From a checkpoint of a small self-supervised audio encoder (BEST-RQ).
Data: trained on acted Russian speech (Dusha), 83.6 epochs.
Rows from block 6, named by matrix and row number. Rows with one number belong to one neuron. Each number is 500 + 40 x the weight over its row's rms, rounded and kept within 0 to 999. All counts start at 0. Numbers have three digits each. After the name is the row's rms in percent of the matrix's.
# fc1: first MLP up (model.blocks.6.ff1.fc1.weight, 960x160), inputs 54-107
# fc2: first MLP down (model.blocks.6.ff1.fc2.weight, 160x960, transposed), outputs 54-107
fc1.554 117:548528531455453507523560512482526571464590497448449500548526488476534491441581437541550488524549540521461448512516509481476491436411432553532513537466532528510421
fc2.554 104:479486551501527482458466515487515500555493506491489469476497530509483542516456543499555541532464483505503469492520518440512530490524456468513469538550600439448613
fc1.555 087:578497535562423553455436547389512446489521537454507495503486524484534475531525455521494480486498555554485493465447513537472451529532524541497529471482481472521490
fc2.555 092:477553520511538489420549447514503500476562444532474501549445567483498511449518528449536553552419509462469426501524504493495484507511520496463550567436508530557503
fc1.556 086:508505532487446549389476453548515500485481452509491519524531476478508462496524469486435516467413482552458544520494518522504576517432430566515496465498492510474502
fc2.556 098:543434410495487449507516468500465563477463403507536514514489465399522484585512557516554530460514524557457503442475528478506520462543447506494507434457457492490500
fc1.557 105:513524545475521515472527552481497463462462517456492506488533482550514479513594499462460562510481442468478601580488626477536493511507440499455438481523489530516501
fc2.557 101:477460499531464592509556500477530509411548471560534512510543554512576534550502533527528554491561537556552434479514463463505531467522456502502590464485497517486434
fc1.558 089:452529452541473558479538489530508498499455492493572494430504498470516478498511456465447449524499415520504502487484563529511498477497520443510583538532483541489447
fc2.558 104:523509473494523476540530541533491493516471551520485556513502448446516554451404465566590522440451479484494560466509453529583426507456543434467428508548527456508443
fc1.559 094:532549434476416558519516493568548507564478433522444570499500502533530470551549472506551563507480489563579542513515543483522436505475500516561496534545478426552558
fc2.559 096:452521438519497472509538509464450450506520527465525465491484594504508544539563483498506459498490494501486524462541467528466527516621480566454437549525495503439482
fc1.560 086:507501553467456526500493528571449512466486496519544464469484501513468463535484567441575452486463595529459472516520502485492540502464492449545534481487497552529542
fc2.560 093:522526527499466535522501538472440539466488555499465494475514458460472527542565457550602476502468412490428526511482527484433494500494514506536529466475496522550563
fc1.561 084:572511467546420510531472477586458509496477512514502498521491448538619517501559514490550572576507514496496497558503512468442510489380568493452485560499531575480496
fc2.561 093:510507510407505454501475571505515524463474475570532424560475433500518570540584517527549371496527431485484537564455449503482547496502520531501499562502557535503485
fc1.562 094:496541556515520531478446493531551497545519426483484524498487529560546525517438591514475568543541484525481453502478544489457556592480517502500513458451500504490497
fc2.562 099:527535396473577399492517547525500512553493513483541498567482531525502468473509506406551460499492502534461521517502522491576514442494477439504470493516505479454524
fc1.563 106:539450558454495392422559541485470465583489528514519542563455552456477503486474513524491465512430521498538507479490487483525495502486467508517556503444457475426493
fc2.563 116:541511483548515527579453490544534522488536431482455516508479501512474577518548540497460493505517502529479494498533504530461504509465464579565493469532579476497442
fc1.564 107:434482484471432484497468508512512524482534536544499504476462523541499446566462519480592500515442496485546562481539473491515507396439465456584589523473499470508570
fc2.564 100:502532525521557529558527456491512559500426462488458463553497489465519523552506440583475498533535512510542398519422521579461472526472489511476483380503459518437438
fc1.565 087:457516475467546513378559484476510520551472479477488410491505518510481504588491511521446494460505483533484501477534488433442556541500479510575426541505479484502449
fc2.565 092:458534464481503483562411432530520506614569469396597542453500537485541511522459517511485513453488481524483546489555471481539505485617464515520448531540545520466497
fc1.566 112:523416535500557537476504533458475517507480494505509464498407474546460479546547508459524541557499505497551514474511479492460460496501543552495492458417580488443495
fc2.566 105:456495531519515562452559549498581545471463435500523527506482503504587544523457472556491502467512459598508480540502488493512559459510486493481457542539485631471497
fc1.567 101:572449471473490483503505557515516466474452500532603473531474476526534463543559468528502466513502463498506563549494483461492477542515465465528506493532511510447485
fc2.567 101:500521578389503566443425536557547511495549470458526539492507499447507562537459533413448534450539529573449462557547488518466602423520529536475488506446467496474520
fc1.568 082:497514485474504494507430475506492490525469511579474454589463454458554432492440504478473488549444515553529561464499530498479515571489484546512493554506500462523532
fc2.568 082:504484439495476496537467501481518522524496588571418446466475474565435558487558556574488507453507539533509510492509559521504507480507502422479502525540453487464504
fc1.569 078:570529453500480477492453513480481439604499484495454509523483550505463529500505493525458477501421519592512490546491499556493475532463545554499421496509589491532416
fc2.569 093:496464490499431443440576479460482546502473527504568539483541464464528498502469483514456461495502459528537510541511494501514510494519447510477475520534528568422425
fc1.570 083:474488413490486564486450479493536514552502502510421471477529498528485488551462511494537505540444422460541457466453385514522482480531516525536427571479525444539447
fc2.570 093:439498588491482553518495502572472556481477474469557550513563569485497495486461438436488497610457489485489451485472498464482489481556495469525516584503506524590418
fc1.571 103:490580469520501507527544506514578509492481509422512416579507461479584591530462484520543587491520474557540485506486466547487521539477507491504424494486606466481498
fc2.571 095:536400576454534571525484519513478483500517503530547541433499498494467461509517475448494519525471484476474549524530533507482481512514508483515561524563443526444455
fc1.572 108:476467520511435548518563474444561507499459574514464479483595537593432513499465450475530515479555468430581482520492490482579531478496505525494475543469493492525443
fc2.572 111:534492503446515502521503496487544538408485520460500491477545530476464523494447487518499482473453482591507524507507547464525442459502501530510409502428566503528454
fc1.573 111:542475484469477578499490494489521434503418561553498437429495512488529529519503495495530526482526487463494502496536503399527568524563522482557509527523553566576437
fc2.573 104:456541546534486500513516520453512493486486396538506499541457456530472500462431531425488489502509440565516545519433491529504525498446473514451465512512406554457490
fc1.574 106:468529454570578518513477485461502496532430427540488499532524519490536512492472555495495548465510508482478567489503483522505550539528502477501476409443499531476464
fc2.574 103:570522439491545437488525555530553460471533424496413518483450479454436542502498480492539528467460567467538457509529576450471515496475509530500487523427468388481505
fc1.575 103:499506490485478527511550504470524517501456504451510499472440590535481543553520481504494449545474496584498559445535444484584493478449511586517551489504541435560525
fc2.575 108:467498508461444432521472513517561482545516492515492492550451475492503476387475466528499462532504538552531465532466425479466458521496569541541525549481535477497483
fc1.576 090:454548482464474514548548574484544571457537538466497490484493583561493485515498523512441471488510504531499547465436481450534522466449465498493537494534409550488483
fc2.576 097:502583520550498468434506511560507430528554569483472454409461471532490481528446546499446392489528536518509442466478497474465528532493559518523498498546527530506467
fc1.577 107:519518555535499492424473445533501446554494558579541508547517483451455449525465463456645486500463498520552502486519446532485442493435477535506480516501540583497477
fc2.577 103:543458503422517480546434520477506471490534550497437492492504496553466480525517512557547438483453500556475573482493508511507593548492536514524524494509527473489462
fc1.578 092:466529524481502563533466530471502533524485492454491581453450538486532492533473572484525483577434512443517502483450527412496550494440499513488492477475561527574590
fc2.578 092:433447468508536544511470513552526447553413485486454527494522502430439528554524485488445477444470512445531465444514495471542495482486472536544496488459529438541535
fc1.579 103:500519458460497494542556467491566454521534517559456496561566478519504476502533509478491490468530478478556499609486517443433471503568492498548483488461463487442540
fc2.579 098:534486534555496557545524591514503406455506513468495496455470517491554544504503494472526517501562544526470537407486430525428577495441521558465453495481483462477471
fc1.580 096:530473495508496468535447582465468490483419501508504584438523556520516539496512499489523539492553501446484526483435508445494569550564488478523513542511484540489411
fc2.580 098:549509518440471549481563476526525462460527509492538455538525464473471550525491480490495499422408449495510449556452533570444561516533487526513508462502490422465495
fc1.581 100:494506501519405452353422495472482545496487578562501504466545503497465497489537455466506468504474558560401480500417489509520497513543463579524471566473495404415529
fc2.581 110:475485439486385473444541505456439479512459510530530483539420549534489487497473526542440479470608481504448471503543485477503528522479495503533495524465514434464499
fc1.582 080:516505499526499483499617558549553493533511495454493512528563587495412430520503468473438530469541479504449427539519527576533506527521519564384477469511443529484471
fc2.582 094:521454601447488436474536446533563522491471538510508526530447453460508519570506537439482509457412476507477457464491501469460517492490520532558507543467507501495549
fc1.583 098:504504478541485511511466498451451417470547488566486480576437545540451521414463447441542504494552518520475407509496511532522493442515489450475519501546472596526526
fc2.583 100:486479535462542474474462544528500515483524599493397453485541453519587491458478551479465443557530458537516487515513505516536504468470376526505527511533526548532540
fc1.584 090:474514492473410523555556532476541497446518462527428495506575554558474505466452562502466537511511532518537510448496580436519530499464456533527445482558516471500459
fc2.584 092:534491509437539551514466573513418482514411570507477489510506459560521516575421470576491486471583417502485501462504529577492473539517527430432483435467473501534523
fc1.585 102:553519481456449472446499548466503524500451532475541461520513561517476458479561497539527455471451578562428423479423517515565557509453530451524476462506500591452563
fc2.585 097:488481460449429541491438500479528487561432578476462630531455487580505485505461487522445476551472457408513530457519557473485522471500474521477515576486521447517450
fc1.586 111:480520502493442494419412458490543457513476491554551497471518587535540434551482393497463480462484491518552484412545508509510533507532496464436487455483473454512548
fc2.586 107:536437511456526408497463508433537528511529428483472515494548503454426484473512484602568461471469533505449457594521440476442554535528480525519559536486500553485461
fc1.587 095:462548479466521492451448432517399507519550578516524453560442551585569546448434541530449521456461544515457478502451472475511492486515542447522491537466516464497455
fc2.587 101:478431563479493517497456485481503453493551579495430523449587578480459542492419480515526567466442519475566519510518518509482455561484475562596453555477491452504446
fc1.588 110:541514513421480526505428472501478420501533456406550451522567464485461477557522536519490534464556507566549458500453483493465472471531490423409459432529527490438463
fc2.588 101:477439509571537542467573542453496499414496573511480490481493576462487472502483489442445505552532526455410558490511488510522433494440538549521528463491432508544506
fc1.589 100:503557468544491522571461452550491483456539456479527476534469508455522524520491504473464480522571479453501498501513552477491483450525433505523505463471530506490513
fc2.589 100:460474528512526440482517507501497448560487518429387568516556513459456509429518510441569497467543544496537468540573493477444511501504523487454494532518437480491506
fc1.590 081:480448565510543520492457465495491480547487536483509414508502492520478467535463532530467526425532470498501469438496482538551489512544428498521459526466447452466507
fc2.590 090:481489490487480498496479500443484460511530469523466541421503533449475490477530507530514498490475553508428577403453454508536454514536443498613481502488522576527545
fc1.591 090:559498502453446520491493522484564390471478561504529498493595503567512496485510500550473593544451473468461520546486485468479588481545496545529490484517403470491451
fc2.591 102:549489506469468546541459494551562498515462546432480434529496517500556476525445474524494444496432568506428575509533536505488621506552487486514514528535569473478526
fc1.592 100:520547539530535488504410483530439542523447457459518475463506547484555471556532436529536567503531478511502470486495519462451471481484476529522452503464416475528555
fc2.592 098:478436447479554510532520518474481547528472497477572486457545482531412479575551558463449494471384446507437496578507466492452496558463550517488491456524456497491490
fc1.593 096:520560459517468543538542515486493516529508572542527551473496444477490533540517500470462574485451516490478536499471403463487563514558475546469494449436480506520459
fc2.593 098:504508543496471409397427571536534553471596502491512556551536614537487470478456589456511463545521416505503446485427504502481470450493482416475483617428536541540510
fc1.594 106:487506475542479495561568516471484499466546590483483497476469501515508502473485565448509450493520568516460478499447509504385461503534444523543492540513470475511482
fc2.594 102:530493501489471488552452432577533442497531441515553527473521459506478479480501464529496593480475431512514548478543501495549455461482472469515517558580552521442530
fc1.595 084:496439434478544534494475520550542542452454466508495481465467470481472556475451475544517526526509575469426535465513555550448489573513535527517482474434464500510515
fc2.595 094:500466471429528466560421540497484489527503489505491516525462513608514446608450472500482491491489484537534497463516507552538508443508436469557521539542548443559501
fc1.596 105:455515492558479467471511527493550532556564536497537491489531509431521520527567453550499526478572521479550500488511510527554517509563493511531481533460552434486458
fc2.596 105:573481581465496555494444482547476447470474448523474523522486406442509486453461496523468491481511513571434490457443526505537459526528505517482485553490519496490525
fc1.597 088:557517537460389446446485496500465540495516477470521482498566485520466555494529503495384504552469490455506498513545534545505498542475480536502439467576516558476502
fc2.597 092:533543456503463526509510555496453455519536574550538532511494482569601526484429464471498512528545550465502504513475468465443481428465592509409531472487413424515573
fc1.598 081:469538509495488417470522510461536466474406510474502421503468549547484497541519472478458483493506441590486484552477446488576480542426480477537538468524519487509596
fc2.598 095:456509395523527494529476546458595479492482481448491444463601450462493455538449483543480526486435519476560431481526570532435531500480430453410511511460545474571484
fc1.599 107:533424468467500532514555462474465494518548555542435494485481501439499478529551475585510582499496534392463510474478514552482505368516538525518495519522409526495471
fc2.599 100:441508500568519530494465475523487499507430507434597559476522498536495556455586472538456502476496422527460510478465513525491461532531505523466476433474563464514465
fc1.600 116:441547525523469454493485497471525518459509550414546497537516541555517571454529525442510506599463535445444527574434435509525484510496479540522461535496468561552550
fc2.600 108:482474498532549483455576495500463560478510537512558530501476519428478428560451537498532526459491515483597535458429585481530475428499452451394503553482490535511497
fc1.601 095:523402548477608511527486485555509462539490534479446566416459493476478530492522474540573491472557542519532486524510605531506511479449425516503491533546458406516466
fc2.601 104:462557546468481475546522517479478472489556535497521503528553442505483503515418498511424489497536498494549493465516556547491555546502388563501419504491506535480415
fc1.602 126:444435455545483504483528471504542491388507570465554505516467486500492565525568442485452445469515528543542554477454499495515522526484460545490546486442430504416528
fc2.602 113:475507547473513475523440528510471542495570478457566526528560483487473447535451468537538508562478473443475468573485485458523548555524519488467454592475518530570525
fc1.603 090:486438557548503501443466473461521468564507495507573510522493596503515529586544528482473450456483521538595577511499583465526539509419498412477387468435549501474485
fc2.603 095:473428525494493510465533477454524462435549539503541516460487446555536501512576476438505520550459514478488512599492494472428487516528512537500471508446436547534490
fc1.604 084:463505511476523594547467563489489507564471554486510490504513502483513453563486515469553528487461498480508440494488526549500464513468476522433472474436541557532501
fc2.604 095:488462493479525477592525525501525499480404420555473459526511433478456419539462566465437513617460475410482474441482522497469519539482504532441582512518533531466481
fc1.605 102:480535504546538586517534501531477498513441516512509413524524426506525479507542470457476488449519485521505556488525512485513476474502479524476494515454531497484510
fc2.605 102:537526510545492478481489476561502506520508499527446543538446554565550447529555467493517531495491493636443560522575517473486489459506460497503448504509560570528497
fc1.606 111:451518542559561514510482501525505534455543477563572498545575448451477446511502449411541554516502518499541497510496506553438486584574459445457548473504499486490446
fc2.606 103:494498420484420420500404469463486459548497530529451508457455516545488532442523543564494473404497514549526508476513440481484448485437436484550509527516462520490456
fc1.607 093:501526489517462524484532578478498436540510412521481465480470555498450453600415541503459545430529490520480518550523521463478466473524482549498448470473526483477527
fc2.607 098:465537424510515498474500495531521576559498441508489495520553559497491523497446582588496516465430528407516464488526517484450502462480528482521526488479514519469574
fc1.608 112:530429445477519455449501464505445490447474466510503448514491441510521494492499494456458541483429501454509521506543516605521445490423522488467432477465442450489498
fc2.608 088:532515560541464451479524475543445472523584512513492476566441515480535503500482535461534496559533504559472511515388482448498507507523502483563527581490562535484528
fc1.609 093:469510516483482507462506572523482483434497568495501522515498515476466448493433536513482499500459521584502529515520408457530541488429470480416453558442481504469454
fc2.609 094:464441410507490545464473477484476500551489484449529512498463466576558485467545425502561467486534579558527495511473528460552526479557542503521471473508516530500463
fc1.610 112:498540491527474544489511443597562517500545569443454478473551485479569488548547523509456456432517487477535504465454512473442465530492523539539426540498531452514569
fc2.610 111:521453544513467513532491555501466482475519533457476474488480439538491517475481419514477536559549457454478550450496472503470440537547516490476493615492587554506490
fc1.611 102:466445499493401531471493488498408483465543480458513494481499477512526498511483490445472513556523495475555503498472469507537548516485483481490581520518480508461529
fc2.611 113:581490510526478579539486472438438493507459468559519625505491491435448494528503495502511520529441491510466443516472533555562434473539536513516508490473497556499514
fc1.612 089:498544487518493461502422502531554500560499507470587546511528547487557424454510497556493453420490533517484484562429495468473440515511518539552516504451577512497430
fc2.612 091:556477512390509434427504473597534491516512450499444508499530489471423486465491522548507561481473481530483487497501482512506520502444511500578510548452510467505516
fc1.613 106:486526536551525505449588498580501453462504525467550489466520472459469516527510469422487457500508541464568481479504560553463533472514419586526521484573456536499502
fc2.613 112:506479461486530470546485508440467563444487543504440511520538527487519477432548554469443579470494477558502571514568413465555569573416508501504499517430453571524500
fc1.614 093:483443451485459505422449473504513501486508585442438502484520504463490426522489544472605505480503471461537504486468517509512482564423514515509474539499506473523494
fc2.614 101:497469486399507503472481557488511417460563520548455475534559430518543466503511442510507552473525440535426492452491484518486449466542501533439483542479491481529404
fc1.615 127:537505550458573499506473481597586450525500493496497518562517461467534531497470501454444584498526426507538495554466433485499456433532484537495571386506462501475528
fc2.615 121:445475547498505498487542551557545554485484520494533518526460523557507457530546438468472512534535520542495512467517433437494590472505517471529458542470515538495523
fc1.616 104:546553497546559473508474582522467492488464454560499551488453489525447538498516569492520516549500507474492611461544564426560481512533437494590529458499476553485483
fc2.616 115:569454530504501421538450543548518461487582488487490476473520471531381477531478466536419498511459521519502444423454510531459502560497535533531504507461451472568463
fc1.617 096:486501395570475491484604464525548453488500509466478459477419486441474407547495489482511474555535448550498486532501489458493569441497500477488499509445446556454555
fc2.617 087:505481526465530498445388435558423540486511571533526522479552489513547477503565526485529477489453566524499522535494518439533489557490482450447514546487473529542449
fc1.618 092:482454575485436521494520445471465480447527553563450450466485462486513482555477563473486532514533519520536488549518566548527491494531543535516522444543521491444560
fc2.618 095:510457536494501455523407489521535511505527500556557506432562466485496593459509502470403498575445571483458517518427519441464525431480519484487475525535544513540494
fc1.619 099:481491538520494528457516543446437413500461578496465504496535501458575533562479579477516498562458485470510506506475492470469512522428444551540491447492532537542470
fc2.619 101:521559529520517520527583475525531501482489447493462540448464493552548545546408505513439493534473541493509510474509512484526534525504539533529505483563572514490514
fc1.620 105:509424515566483476508481518449498515512467463530474467447520518518525492557500451485481534576486526454559467448477487486455480494506499523481515480482460513507516
fc2.620 107:516497501489493553569521473516480526471486501475514481435526551540539503520505525464548463475551400476473489508490431515464493518590420510529555531485530507425447
fc1.621 107:540547502479433549540577467521536508537495563444483533467566468520479509564537582461514467514513483495502501492427543535485487523517525446508489508443526509497535
fc2.621 105:447440463575492439544475530511498477460555436591519518491529513514467429425509456515427504463553412450480498510499560459479527445542530571446453521536531445446540
fc1.622 071:520469470479464594529435486496513525508606536457534442497469557493532470483524434448600502529517588585509460399452500594483519489457478512518477479485499414501525
fc2.622 085:487541448469524489502470524541489515485505538494529457493549494447503537468514487490606540469490412465502531459570450461462507576483562577536472554452574436529515
fc1.623 101:554545545415410518510544458547521474596499565521497557552562469489418473540474484540455541463508574532514516479473484463559443484473465513488454458506491546527464
fc2.623 098:461567503480484493458522507491472540554552430480593517516494538541490495418500428521505512558555490415545501432508521496434492542574451393519502531480458453449545
fc1.624 110:418486486545518434535465464472537535399492516528486557559511542515549599550435490464477513480545415565487415472448514487527538554517468466487483510478452513508534
fc2.624 106:484476415516436490524483558511539503493506451469471425451558516474448507544444510532466444515527478483520543459538557499527532469444525564520517517539569565519503
fc1.625 086:536438505563547536538402477514532516505528500462515496478556535583491478553492532510466512560557476480469539491530471521450438474608485603513442482504496535407504
fc2.625 092:492424486474472521477565520464559553512543535552465493539494450447483489514433417469537503539540448515561468517579443513430490514463498483580494515460477578469457
fc1.626 097:471481487512465525481411490537503526504427538492476571492487534529513526573481537480477478517546521476490469478553490487535485441504545542501463524459496497569496
fc2.626 101:494457528435493486511561417526544430518512439507479435517551601520483510490517482441461449496517471472457456465504467512569563523524533494522504509430559549491501
fc1.627 113:534517480454514524425493455428523440471522535537393464488441496514533492570496470364589527540541494525450513488462457533519556543464485497470525469500501508509521
fc2.627 100:474490453470456505529455582463501496511497483493541523564505493479538479415438486640440465582515503463495484514523523491462473463498502537552527479554468446546514
fc1.628 098:467454511491473594541471446515382498521481527534441490448465521528533520473477572505532515483470526595457541511456484551501476468490437468519480532481452508537392
fc2.628 099:507556530534526458573497552441466491519508509489564461531512550566524498554500463424449563560449455512486560476470550489470520454518491509413562501528533565425501
fc1.629 096:449441550523520435500457436552577510517490514519491450503553489464580607499511493525467509498451462477525543563503465464461473497478485561536460480598579592497519
fc2.629 097:493523470542577431472516490553475510485484546565487541557462509445463563485507486504500518477549480521493456505492488478489491465505495534495555514541498528538481
fc1.630 107:520458499593458513419491489458515413477475540492528442469517444551533543408590471536485475486504475470497480487511519416501503581505499461505517489462464511486409
fc2.630 089:529565444437478514556478534523513575477430455568502474550466477506435463586484502399514548456494530527519538513547550527527569468511462513473518546525600489462564
fc1.631 087:480472471533473579449505494532482514576600506544548519527573584487564485481499512481406531528506523480478474541437561461519512456460439466519466488501480538448464
fc2.631 094:505493487476483516479452427473511503465465492481550430471525524577520502486521470475580403497468542500456519467475491505465570568518425497537478517482508459554448
fc1.632 109:502553476532515500446499508439507476469422433496462559418497478529488495534424491460491490483402515531481518516489489506539539592459480472528450505502397476534550
fc2.632 096:458465504482538501483563487518495497552558479456428461545453463528470448478533445428540491491571503464593460498485413471513548485509520462614577532526533588532474
fc1.633 110:516473431521509554448462512515547590482479509551524583456511502537508490497576493560575554515421495556534467503511511491503489527548461553485501535478460521512468
fc2.633 101:519528476467460499460546528507465518544512476442491475546512457509530508530540499436518500501534572440528528540514512514532566472470508446430544565473353418497543
fc1.634 096:462471493492455467505518488562511468483551477529440436475446529486471490469524589531484501485529509519484455552442488517469428476465482459525531499527487561477462
fc2.634 094:469519484467497518504532546507550496432433448425491435478472531521507487603541507511462474476496515421521559546468543540582516500517477408431551507441508470506519
fc1.635 098:489457433459480534544519533482563543577491459505468451539495555579516529528559547458451491558512454536491526528526449501548501526580547454526482502529422423510526
fc2.635 104:528530531423546556552457522524456489477492549522530420524510525503531489423479457512449460509513507534543450474568511486563517418522444508457459549493458456517502
fc1.636 075:416556474514510428461525448570549456492483448560412476483546509558445504500528571433443485496499505481496517524458561515462530446502501484517530537562480498530467
fc2.636 086:506536432542473498506444471492510550487535517515468455475458533488486504477573537469507508512527438504484539420487498483476522449446497511507509510508471509532506
fc1.637 105:514474549457518524452428552561526488476517542540507451582488505534487552555465470475431468494467493496473555546521498442440494469497507402434488500444524459500574
fc2.637 102:472524506473531528453526486597546486571473575435451528453520514546438481604509530503495524521424593536468489450488464507482496489416487506466493494398533492497475
fc1.638 101:508478543509434505518475474485551438543495479486476575519559529469464490567535572525498458481495461480533522551490511437562566489529453492469472533487463462538427
fc2.638 102:462512519545520450562565458545427460548497478526588387533547543595461461537506522510474479606477533513488446438508482525476515461517537529513499554445552462470490
fc1.639 110:481449481513538471500558529511514514504492526498540557472461520488547531561566510583550467565485469516513607521399481465544483472514537517445530525506465451550465
fc2.639 109:567522515455463456468577506508480491469536514492502475499517587530489428510526470477502539547570521560503456483467502539500456494474526570555453496494488591492592
fc1.640 129:492477503549490474435530483477586502514500575506478501479507496501468521526519489462523554489516614605437524531479426448526494538526568620505456417542481522504553
fc2.640 117:518405527469596557534491511562484540539412542557479460444474546564419485471520503488538543485471570425501541504486484529491501490508484478504522493587548488584437
fc1.641 108:466525453521453487523440584487437504409522467531545474458478487469480500605505466514587467485440470524500513463514442441556519486472526508439513517517518430502469
fc2.641 098:530579523516432557548553452451564449550470467485503524523507530515468527509473515508518524479524539399508513530523442558430518575523483527479513541460506511458595
fc1.642 118:548547612515491472459406504530491511506448501556514519522482547512413506517501494570491582561468531530529458523531538485476451474506513527515506438539496508451559
fc2.642 103:559522474547435574537451461500601487515528566476479542559567479497571523503444551519550440512496467472506464597463566514529488555472503464501492523525509495588514
fc1.643 081:473497450508518529391509523498417450492545477494535469529449635475511516597480489500462547536516531492513407555447559461501419537479521491511461480506530561571458
fc2.643 097:518506503469464508553631521454474478527459511470510468559462505450500565458517487448495513524507519540520460537598521477503430472594482524458524543444502494504472
fc1.644 107:490502516481520517450510470510547440480522462526460490488538533476499437490557482508495512540520516464536545486558437502525514491451437522464482485491493540407512
fc2.644 107:507545457527438423521548493511570487483440470459446394519484509555477509496534463533579513468508498472475569480506509584497495458471506513573550472501430497487534
fc1.645 099:473374533490533492505483546522496460458483518547566518458499539554428480468518486588439481403464542488481517562536466527566500494517518495447480524486464415511485
fc2.645 091:482571494484478494485463477479452533433432477459451484555465497482517515581479564502517407541512552509461527492553490498488472585495499589543495474480487534449506
fc1.646 123:487491505417524492489543526511514554414523572461456496442518493517431521498509445445524489453535508560541456520529503494489431515510527480506462422547488467422432
fc2.646 118:538534521464473476517458510454489432452440440453552545474448480476555458452477536510489485470511449512410550613574476493490560518508491524482587503484517437450561
fc1.647 106:517483503559419529477506491414478458465488571475509558484558528505525495522441525475548462541437545503448520579472479493477527536540536567583526470470429502506559
fc2.647 091:443463515444509518503485478462559549523459415509507520502419440472505505527506498494456546488462497520513457412574546509497433483480503423493447511558507509510404
fc1.648 082:541522465461481486517449466573574487491498508466554529510508445459420476600487566484533502417456549533529525519565515512520465497515413421498467578502551416507497
fc2.648 087:512505509520509511478401472421500431514524474516519489531474452526479394501490490488443477500550515514480539477607511498561447477520494478444482476494538624536498
fc1.649 102:463557509526465507525481527551580449522596488532462498409538499472491502433534473470480500496479454589517525510454511572542425489573517567481513528487523490433502
fc2.649 103:514477533451511537537410438461509477488419513524387515487549439516506504496477468506513544434485512475474454513570481437476455507520539506441496498453500497522479
fc1.650 120:472457450490435499432540513442486469525509482527550541417465506525525553534545467461557518564533490497471501512496500468548493496509451519513505475468512537435478
fc2.650 109:572498465457583589482482503466560573463538491473425470506481517484571479487498484555504478479546471545519502487494468537577505440518465507506515463475511454542483
fc1.651 084:530490504427460563551518526520485559471534474537472507530550565510526462516448494531537423529453484543489496525429435463488531498453530547463494478522478456442453
fc2.651 089:449460511486514430517429545441481504468443481562558495484452516479517472498491452498489469458458559592474629448473494442495456443489532526428501488491575528501544
fc1.652 096:494545530409478511573540485529528480479554521554476522543478548496489556523540484494434472515464410516471551524438531529494489502468454497492503544505553482532520
fc2.652 105:502530488456519483460449510492505480497571552513476447489466438561517521525534476483463442449503519487489435470461458569460469544517527491514479480458531452446498
fc1.653 097:508538492554489517525485535485572556528474466483513532579447451539518501528593454509521567481464482493493510498484522427569519452531459558536476526498438476510478
fc2.653 099:484503505465507580517498496530465452570513582484500462455430563594530465460545491508531578506527537497475544491428496458604455507504478475529518502421463467552504
fc1.654 112:477446506466484556513507494553449507506588493453517505454466525452503489528490493574462539525451503401527465413523482420441499489478488583552516446502477469432497
fc2.654 107:522437507512580482526530477505502462506492544533466477440546533500490437531528466545434510494471481494507505523544468538530531510444495473466463519478492509531467
fc1.655 106:431466480511465511560476499501541433472538564503462528493510508505530552537590470486474502575492571402526516469543556561518483460584527581503505565493447437448464
fc2.655 103:515546462449548444514613530549492484535517516489520489474539480535456418434438460489452424537549574549483476517429484484515511507502488486520478583564558471474474
fc1.656 107:439496487459516503529484483522449513489507517517562461549491486399521494470500528484460572519466502449480428519484462478400520569510499510513492600474477526476526
fc2.656 097:532519432474512531497555507534525507497440543508502548480479544566454484557550467514550468547513510614571528519455569494578509487513589480487528538486467496511521
fc1.657 093:486512428463471458498475536502551399568532525462491484487581522469405560526542552481497509497499486509417479519548532499497559438533457461490466494576517541490498
fc2.657 106:495506491454545477525572487518609545449426478478452586472494465468458469509483464437437568553495547492473531502513579494509530541434481497441563482472547474557554
fc1.658 085:490476511506523545481529514484540546554448487531452482526574536474471456497526532509484404469560542541426531518499516508472490462538510587522503554506493592489518
fc2.658 092:458476507446481531539511608501510584547450476458567526511550465498529539516428479446520470504473465435444490503546448528538517518529450491458533494463490555552469
fc1.659 104:496491513521505500541449453456491487478542562539424521452534444473451466519507551524490537470448478548503522498510425509466530445427452513482438526449477553551489
fc2.659 109:552450497467476505416475559437433526473523463551481538534510432521488490487494494520509428552502525508473448461522383515486467593507511472573498485463551454484518
fc1.660 095:441538483485570532498448494604486507520498500469511441484474446527520417573528475427551513485477539544507474524494542542450453498468592507419477461508548531519484
fc2.660 098:494459440528487428425548491518475490444475541461449522474558503585568458471503486493525529533452484531460531394548452491528504526495458453501515509501448525449514
fc1.661 090:417454511512531493489505575508487450533488598434496538522516463514537489487489529530491498431434441512493492508452587553469504497474557458477459518526481486443514
fc2.661 094:460461501480538527554455508528508466488485534492454521580446464482551488542445506521546441442538484492502516508467541536490513473435446527549466510452518515494450
fc1.662 079:462452454486490558546476535555515455489463483500515473495431562573551536592501478509464507459562479567438435503518496428542406519493540504519457471520504473571517
fc2.662 090:505491439447491546524489478461477539574416486462533555461538445508500444560483510489507572538443498516522471513495503604494513562547435454455525522488480556516510
fc1.663 116:451568407499503565494499480488529525561487544498501525442517511500525564443551473420460436524489447515511440613529444493428455569552509518497528527485523520506442
fc2.663 105:532524557502429488461549523509476486486521490451375478534531444451468533578495497535524578524569418494505556472468503522582506517446453517502506547550492525488542
fc1.664 096:500482536546497551469515487495517522534515458531507491574537510483478553569464551451479505499539493493497559482538539474575516489495459537525501546430530529573548
fc2.664 098:553530526465483506487566560577482441549615557503396483504427527524483486516555496533571435510511546508490474496561505567472473472524456514487496500467492567487509
fc1.665 082:539505494518476482414517515557483545471522492437490483492512423560495538490509447505498469521497436530525600513455493514508486466554485524540488502439458481477495
fc2.665 098:571525552492446465435526538597476589501493545439491529474537506585550517530452542523473539565537503530568444552527467566497484531490519496498469494411509495449441
fc1.666 117:567494461452501448527543532408430551465539535488515499585554477482480562495508423476532479490500503543538487564529539432546476468455497460498514538475533503464398
fc2.666 105:454478471472529501498518476528469481481514423504527493410517488493522432482435429461477470497478487548570515508526511433449504532527445478585499438504525495512477